config.toml
encoder_activation = "celu"
fusion_encoder_head_dim = 32
fusion_encoder_fused_qkv = true
Rows from block 3 of the image encoder of a small model that answers yes/no questions on an image's attributes, named by matrix and row number. Rows with one number belong to one channel. Each number is 500 + 50 x the weight over its row's rms, rounded and kept within 0 to 999. All counts start at 0. Numbers have three digits each.
Before each channel's rows are labels from the 100 images, of 14976, where the channel reaches its highest value: "patch colour" is the nearest of a few named colours to the mean colour under the peak. Only what is clearly more common there than usual is listed. The data: regions of photos with short descriptions (Visual Genome). In brackets: how many of the 100, against the usual share in percent.
# convs0: first 3x3 conv, stride 2 (encoder.blocks.3.convs.0.weight, 192x96x3x3, standardized in use, each kernel summed), inputs 48-95
# convs1: second 3x3 conv (encoder.blocks.3.convs.1.weight, 192x192x3x3, standardized in use, transposed, each kernel summed), outputs 48-95

patch colour: pink (28 vs 10.1)
convs0.157:514485608477543492552407415475484510506525520466526405528462519505418498563484506458531534405513470459463445474534492469597491534536583538572591
convs1.157:456494524561446449515484488499454482427553402546510497474498436420550516454496516490500609508594428448387540501503488524570575528467477475554487

patch colour: red (32 vs 0.9)
convs0.67:534565534612525507474529551509554548442522515502486539472543457458513404419448449507467432380460502481595561477501470480464478530564475535414423
convs1.67:524512539529432510458530475553549451447460666486590532475554560458543481510534530452521443432546514529480494441501435488439481613549519471527486

patch colour: black (67 vs 14.1)
convs0.133:533381471486542483444480458485530462497558514473453515528481463510445611390500552410538455560455457589428535456497653452455509440463433499534527
convs1.133:505525426516513556487468430487563543532568489475472479525448509538512441404478583452467460535536491432470490407439423383488524475535505499431534

patch colour: grey (61 vs 32.6)
convs0.183:465478452565560528458477481504538517526484521433629426542418413535521451595490468458497512495492510499540513522563505538488487538504539486515542
convs1.183:483548553502503521381537511493554520419564457516535477446529585538555553459525561495512504457518631502415450510392385530544397462524542488450412

patch colour: grey (64 vs 32.6)
convs0.114:497512542578481480550541545579476491416408489514422472558498494563593420454517546548550498384511513603387542543463452453503478464503550494524532
convs1.114:444525495558423522503516516526504425469586582574509451493486437581486558441438547505483456536554538543539481527416472551462428444508611517511528

patch colour: white (31 vs 6.3); pink (29 vs 10.1)
convs0.97:503461543546491548431598500562498515510440469490573475521600510506536504459384471521474566575413556509562534539548503527444462494532527575511490
convs1.97:475531563503499551554589448601553484566583576605546457415536600517567465542414529474449515470448529536431496420517554545492420592514494508497472

patch colour: red (37 vs 0.9)
convs0.38:521536532468441453535460476516492546469454530506468542527496506552586599551577485495540452472528525466529481448532523481434490566536483534595452
convs1.38:433447554481513519402529432493553450477518576532588481502566469431550439563525471458504569510519615509512474484547502536496582533425374547551378

patch colour: grey (60 vs 32.6)
convs0.162:474428516522546464545575482491504575505460565574491534532514558503495549398541498477523454440454565551470559450511580515524504483532523457424473
convs1.162:482514436483533390407549464498513512498512550451564506388465470529546524468508503539430437418580460521379567446477589391467514460462534461474434

patch colour: pink (27 vs 10.1)
convs0.102:517568520519468517554515461506511595508467475475518448512451518452470503584465508505520521571639535552568588496523628574550489521485551496538552
convs1.102:569463531480473399518541518518579529546520434611549468492529501451594560510536513478379481460560484530553552493612577494530569485433474503492498

patch colour: brown (62 vs 30.8)
convs0.174:489523573637451467567521489536472472633515428518422497509567481465459481483475415474488390443558406448542435455468447447453522518485480537483495
convs1.174:454562466460549445551507421458440503528451576468489518574486503493542509538507573442469584558445454432504490430531493512486422486470526498509456

patch colour: red (41 vs 0.9)
convs0.177:513369590546450503538555410522528491525389535495417552443504461470459517526505508476516471529511556483548500521527469427484606618573483567524493
convs1.177:495581475391467502434494478500584469578575499515490528480512540435475521441444484491546425519458561520454493500514454491503449412543426519509476

patch colour: black (47 vs 14.1)
convs0.113:444439461447595433500506528518503462431490592542474527455502442519489635501545486515624471448466458562536499453494517464524578417450506441452618
convs1.113:459449433472427442480464539465462454527386430535491444555475483450465589550461595528526404522457439454444487348640538376501502501548579493433507

patch colour: black (65 vs 14.1)
convs0.189:472485525550482445510455518475473415495530563475468506465480461393506480513518506506446445604435496556507564449505483552576562521509577556553521
convs1.189:595525481500528459561486529558465521586497517498492550547592535530469504462642411514485545449513453559491453545519510454482522514524421615577511

patch colour: white (35 vs 6.3); pink (35 vs 10.1)
convs0.81:533483576524503516598587459443542487444523552588460533505477523476424471519464489421562495413472439456471523587549501447506589560472509512502549
convs1.81:489444402468443541554513647454542553604438444502452520498507547460542449592494478512569450482483479455577522567571533526459608470447387515531458

patch colour: red (42 vs 0.9)
convs0.124:503438528445432528467512439569463496530426439442473586543652390456520537435472479486448524466496547507413556604442490491535533551493500578503516
convs1.124:476446492455426513488495471479511433449650523499522478415422554549556463530437485559483435500434482469526579468565537515445413397507469474559498

patch colour: black (51 vs 14.1)
convs0.77:526392490565470495486480479479429552500543460579459469493417560562539646504565507434434508569453499512442440427507473551458461511548504435513462
convs1.77:442462472432467473489467403405494461495459500508450502508528368509497533504493583514513505546509495359488524468451443447495463559476483468454514

patch colour: pink (34 vs 10.1)
convs0.3:480568482408540456506415458474433494524541516559495477541540529595531566483569479385543424440402461453510477537447516502483517548443455540519476
convs1.3:510526450517527462459484480536481505471417478435579504568500507415507496509484507510497564498517530493434440454507520473569632546478468474477513