{
  "encoder_arch": "resnet",
  "model": "model that answers yes/no questions on an image's attributes",
  "dataset": "regions of photos with short descriptions (Visual Genome)",
  "train_examples": 203450,
  "image_size": 64,
  "crop_scale_min": 1,
  "horizontal_flip": false,
  "translate": 0.06,
  "rotation_deg": 10,
  "color_jitter": 0.2,
  "cutout": 0.4,
  "questions_per_image": 8,
  "encoder_norm": "groupnorm",
  "encoder_activation": "celu",
  "encoder_weight_standardization": true,
  "encoder_channel_attention": "se",
  "encoder_depths": [3, 6, 3],
  "encoder_kernel_size": 3,
  "encoder_stem": "deep",
  "encoder_avg_pool_shortcut": false,
  "encoder_dropout": 0.05,
  "encoder_widths": [96, 192, 384],
  "fusion": "prefix",
  "fusion_encoder_width": 192,
  "fusion_encoder_layers": 7,
  "fusion_encoder_norm": "layernorm",
  "fusion_encoder_norm_position": "pre",
  "fusion_encoder_activation": "quick_gelu",
  "fusion_encoder_mlp_ratio": 4,
  "fusion_encoder_head_dim": 32,
  "fusion_encoder_fused_qkv": true,
  "fusion_encoder_bias": "all",
  "fusion_encoder_qk_norm": true,
  "fusion_encoder_parallel_block": false,
  "fusion_encoder_inner_norm": true,
  "fusion_encoder_positions": "rope",
  "fusion_encoder_connector": "linear",
  "init": "xavier_uniform",
  "residual_init": "scaled_by_depth",
  "optimizer": "muon",
  "muon_scale": "match_rms_adamw",
  "lr": 0.0033,
  "momentum": 0.95,
  "nesterov": true,
  "orthogonalizer": "newton_schulz_5",
  "adamw_lr_other_params": 0.0021,
  "grad_clip": 1.0,
  "steps": 6300,
  "batch_size": 64,
  "epochs": 2.0,
  "lr_schedule": "poly",
  "final_lr_fraction": 0,
  "warmup_steps": 310,
  "weight_decay": 0.2,
  "adamw_weight_decay_other_params": 0.05
}
Rows from block 3 of the image encoder of a small model that answers yes/no questions on an image's attributes, named by matrix and row number. Rows with one number belong to one channel. Each number is 128 + 24 x the weight over its row's rms, rounded and kept within 0 to 255. All counts start at 0. Numbers have three digits each.
Before each channel's rows are labels from the 100 images, of 14976, where the channel reaches its highest value: "peak at" is the part of the image that holds the peak. Only what is clearly more common there than usual is listed. The data: regions of photos with short descriptions (Visual Genome). In brackets: how many of the 100.
# convs0: first 3x3 conv, stride 2 (encoder.blocks.3.convs.0.weight, 192x96x3x3, standardized in use, each kernel summed), inputs 48-95
# convs1: second 3x3 conv (encoder.blocks.3.convs.1.weight, 192x192x3x3, standardized in use, transposed, each kernel summed), outputs 48-95

peak at: top centre (32)
convs0.145:145149137185146128132142138161114129130164143141130149107106156128111127152093148110133133075104089104115133119097156149128102050123158104120135
convs1.145:083177132130176155164168126136097152139113091116119141152091139124139178120131123122145135129114066103138150137121138148129141138127154122106136

peak at: centre (33)
convs0.153:133075115125104138121132140125148107120134122146159176136165131135114135210130100147133096102120147144094140116146138111116145123151163152153139
convs1.153:101170132132108094099112145159109169115147126161099076124135111094092132093127143104180172137115140103141127162119122181148128131155115099140144

peak at: centre (32)
convs0.180:138119104153145108119129115145113159054130138125121097136141142091148121149095115118122115101152141170096128118094123162092128128130163135131064
convs1.180:139172100113134123096119123168171133151139163153122140113095124143122096140126121126125113176095089123145088186129134142104141112101144134178121

peak at: top centre (28)
convs0.164:140126063096144114142104085115107131094144122112119177119137117131129111165118149114145123093134084145116173110124141110179146097152142132113196
convs1.164:103101122132109126149129141092121133073093099199129117119155117099111153081157078122138127114121126138152104087126129097145153151152155108117126

peak at: centre (33)
convs0.25:121112138111111147086071132102174118166090135141132149099140120157121142178175144101123122142110117113129115092155114094134144144121158132160123
convs1.25:121132145155122123150117135121102107102138090155130086133108124130141146135173126143145144185115125117123098090148102149124128116090068130104113

peak at: bottom left (31)
convs0.14:184156082128146131115128160115103102126140103134174129154102159150115117160096139092148126163119106175115173150149106121130122113114128131114147
convs1.14:112135106125100102183125132125132145109129141125127133111152122103140123115074084103126120136095135146179121161135161150087069108105129141124087

peak at: top centre (30)
convs0.52:155140120133170150112138119129140084117106121118141108143112173141127148097120107159126111123112095094117131125115133109129087110153142096139090
convs1.52:140134133110139089092154169119130121114146124115142114110147136141136109155168125121127116145091177084116121093138114114131108134120128129122100

peak at: bottom left (30); top left (27)
convs0.40:138148089143171097145135114101148143113093123118132148152125123122156156180104128109144133145107116142112114122148126183101105133127106150136121
convs1.40:128148113129119132122130136171152121149148138129183157142105108175128121111114122120134163110108108154145091160113121147118106075182117104126123

peak at: top centre (33)
convs0.75:087131153153112132139122152110133129144186134144102167096113095124105091145133159108131106126141093129109146140129150127112083122150155091117188
convs1.75:125120098092139112171112092075152178155100128114081123113126103133117136114116117095129121164096082130133115129135153165128170130165137150112111

peak at: top left (30); top right (25)
convs0.91:086129130141167106140088101133146116104143130121127102114149125124142157113173152088173100123130130139141128106140137100135151182134133110128145
convs1.91:139128157154100127110086126093131139080149097081148130155130120119107106116124142097133107157142146117149121122175109139148128158095107145134142

peak at: bottom left (45); top left (27)
convs0.62:125118146176140139106119119126090083088135149122088123120127153132128118165109158140120132173124110137113144130131134098153121109111145076144086
convs1.62:128091137115104107130133155119157131114163122114111113109170108113131113083157094089126179148133126124168122132127112159135148126121104121203148

peak at: bottom left (26)
convs0.143:157110135163092126165118139088162131125118150154159126100143124158092096141094103139125121212119106123135094163085107101135110132131120117127132
convs1.143:101114111079150125173112184166147141116159115143164122125166111124139111089118099117145117127125142155136137116136123186104077099150120131093125

peak at: top left (29)
convs0.159:133108105144106142146137140143129086133177111143129142099140098115096119115130140074122115142099089175124110113147115117171148162129167097086188
convs1.159:147144090140115121130095130123113125152113129091122125155130111162128088131119101103144113146137082086149157098161160141138176149166136127145146

peak at: centre (39)
convs0.36:122094145094107113123095081124083117089152135136152104158130135123145164200153105080146095086123142152104155086124131097152158142158133156180120
convs1.36:107108124130094156130103140119116097117192110170138128135117108149146131095175088151151131123148123144148098161143153165115119138129052102136131