Rows from block 3 of the image encoder of a small model that answers yes/no questions on an image's attributes, named by matrix and row number. Rows with one number belong to one channel. Each number is 128 + 24 x the weight over its row's rms, rounded and kept within 0 to 255. All counts start at 0. Numbers have three digits each. After the name is the row's rms in percent of the matrix's.
After each channel's rows are labels from the 100 images, of 14976, where the channel reaches its highest value: "colour at peak" is the nearest of a few named colours to the mean colour under the peak. Only what is clearly more common there than usual is listed. The data: regions of photos with short descriptions (Visual Genome).
# convs0: first 3x3 conv, stride 2 (encoder.blocks.3.convs.0.weight, 192x96x3x3, standardized in use, each kernel summed), inputs 0-47
# convs1: second 3x3 conv (encoder.blocks.3.convs.1.weight, 192x192x3x3, standardized in use, transposed, each kernel summed), outputs 0-47

convs0.177 106:096122126098126143103115142161119126089108143128143129144097132152095101155133058149135166117144094127112156139080138135130103139120142161149142
convs1.177 108:112123081148109167094151130114127109114128144157123113084156113125140158076125147117093130085119089133141125115124113101118093101122098091147116
colour at peak: red

convs0.114 101:159161114109144119124076158150126152113144084112108149116112104134147153113094176138112098129132092139143149120086161134125149100119112124119158
convs1.114 090:135109081136150128136146161113111123123160125144110113129114103100124119106126093150179093164169129123111123149104131141147090179102148089087092
colour at peak: grey

convs0.162 109:144147107153180127126092110040156137170112069099098097154136121109141108138119136111104122116162121136160131133107125130123117125110183102129148
convs1.162 104:117149097152110154123127104120119118130106113093113121063106102120131127112131137177123124164167121124103108125143109101113122120126135088108117
colour at peak: grey

convs0.67 106:130093145160120080140134136133155110150123125128132162104128107111142130122091125135129114149160090102195091146137100157120162139117160123108175
convs1.67 089:124095145114146115081109135136096089172089127080111129093129114168126116121143108117149137180106139138118118107101130155126084121108120076179109
colour at peak: red

convs0.77 094:131144123155152134150127135063130156102135138090143165116075164124084180148122114122163135130121141117095148119125130149118155106144131107146116
convs1.77 101:112144095144114163154147127162118130104139118148150148127134154182139147114107119140123129180135141144131122128087084123116118115121089137118136
colour at peak: black

convs0.125 124:140126108135086110155133107095170133097120122120105124095133117140110095142140098101156138161063184132119137145125118210145126132152119121160105
convs1.125 111:134112122078135145113144143101110091123082094139118096120108104100116142235148116130113163053110100162123133134110122132129123145104161110144132
colour at peak: pink; white

convs0.102 116:115132130107131167104157122131123158093106162130108140128135128107094138156122070099106114133122110108085073095080115142100118078125120130106118
convs1.102 107:161111123117112157090170102060100131131129218091135128116133112137102128145099180131077128121110135112176120153145141129138149144125128161146155
colour at peak: pink

convs0.61 102:087128146119107118147168170132103119133102118123100147097203160113142123166128129159174113143150155140098122133112109138096128129101117111114119
convs1.61 111:165112152133113128076139097063088133152134166104161124133154095107102137149115171140125130103143152127110067147163149120131130131108164121130136
colour at peak: white

convs0.97 097:131093094109079103121143108103147116109091171127142150081143162108068096141109088133126142167114135082144107130136135140134121113143134141159158
convs1.97 101:117148119099162162113164136104099120113109155113146140104112131133137113197122133138136139082105142113111141179122110126142103137131173107162123
colour at peak: white; pink

convs0.183 081:142134156163188120131118153160112093070087130151163132139108150115080145105108113115120131093101131119103152117157168146095082153128083161117114
convs1.183 097:145133095109117154147123133139139140095075134099084168107128110148146126119141161123128098114132093168138128149130104159123160187104107108135136
colour at peak: grey

convs0.157 112:114162159157104108136115111133128175089139147131117123122157142150093140124159060107125126119125099185137099147115153098146125103125117117087153
convs1.157 123:187099158128099175113136093117113086104089134074132122104117093105125084174133120121098088123148128128117131106122104116117133112126110159147163
colour at peak: pink

convs0.189 097:128167135126128096125103160102146137080117112104100128117150127116111160107152093145102127121100145160165155123204096154172158141115096147107090
convs1.189 081:113104112174129131120100122155153129137156144147109136187096165145113128157136103161136135163165108143131140109077106148161128101148169149127129
colour at peak: black

convs0.38 115:094105120126111110108165121086161115089108123142111110123192131128088195110180057120143130120127106112152128156145124108127116128090102158149132
convs1.38 099:125174125144103166106136100108154115122120134103099128127132156119110124146134117125133141143121138159137121140119182167085088089135085168121115
colour at peak: red

convs0.166 108:115124134127148167097125071111129135147117110109142150122118164134116107149133151114109144106129103107152128125106138119149144099133093131140126
convs1.166 088:129159085132118152140115123112115104109170160112145098129135115149099137139111123165128122139156131111153118141105113142143115097098140107118121
colour at peak: white

convs0.174 089:124121135101148118126144110154127094148115179114121143085154128133129156123161120124118140190139124110132149133158104115153192132140121114132156
convs1.174 095:149157168122062113128141146130133107100120081128118131124123112130139129116108142102133155157097129096117124141116057152141151190120112113126150
colour at peak: brown

convs0.133 101:119139117109124128129140121154145147112157120118129149137132101150179168149145124121145108126098100137143147129115128132128177099180161102144089
convs1.133 111:096120121158158102129130113155089159091080120109100185090124157114141161160110123139098121122148124116119135139120138086108144110138100125123130
colour at peak: black

convs0.113 092:129127143100133145105115101127145182116146077134136125135125120133149170163113141125113119139124107136112133104100132128108153101144184144129077
convs1.113 097:104149090116142133168098135112116176095071161141096131096151150162137111117121116115132150154124135125101116139108124113099145134147114138100127
colour at peak: black

convs0.39 099:173141116128133144101110118076114127116121098112132148151166106152123099114160102130140116110167149132164124134138152146126142115145138118153139
convs1.39 088:094137127174147137102134156135115107134128136184154126151146121168149103121136143136126134132098156171122158098159150149118119122142142129152122
colour at peak: grey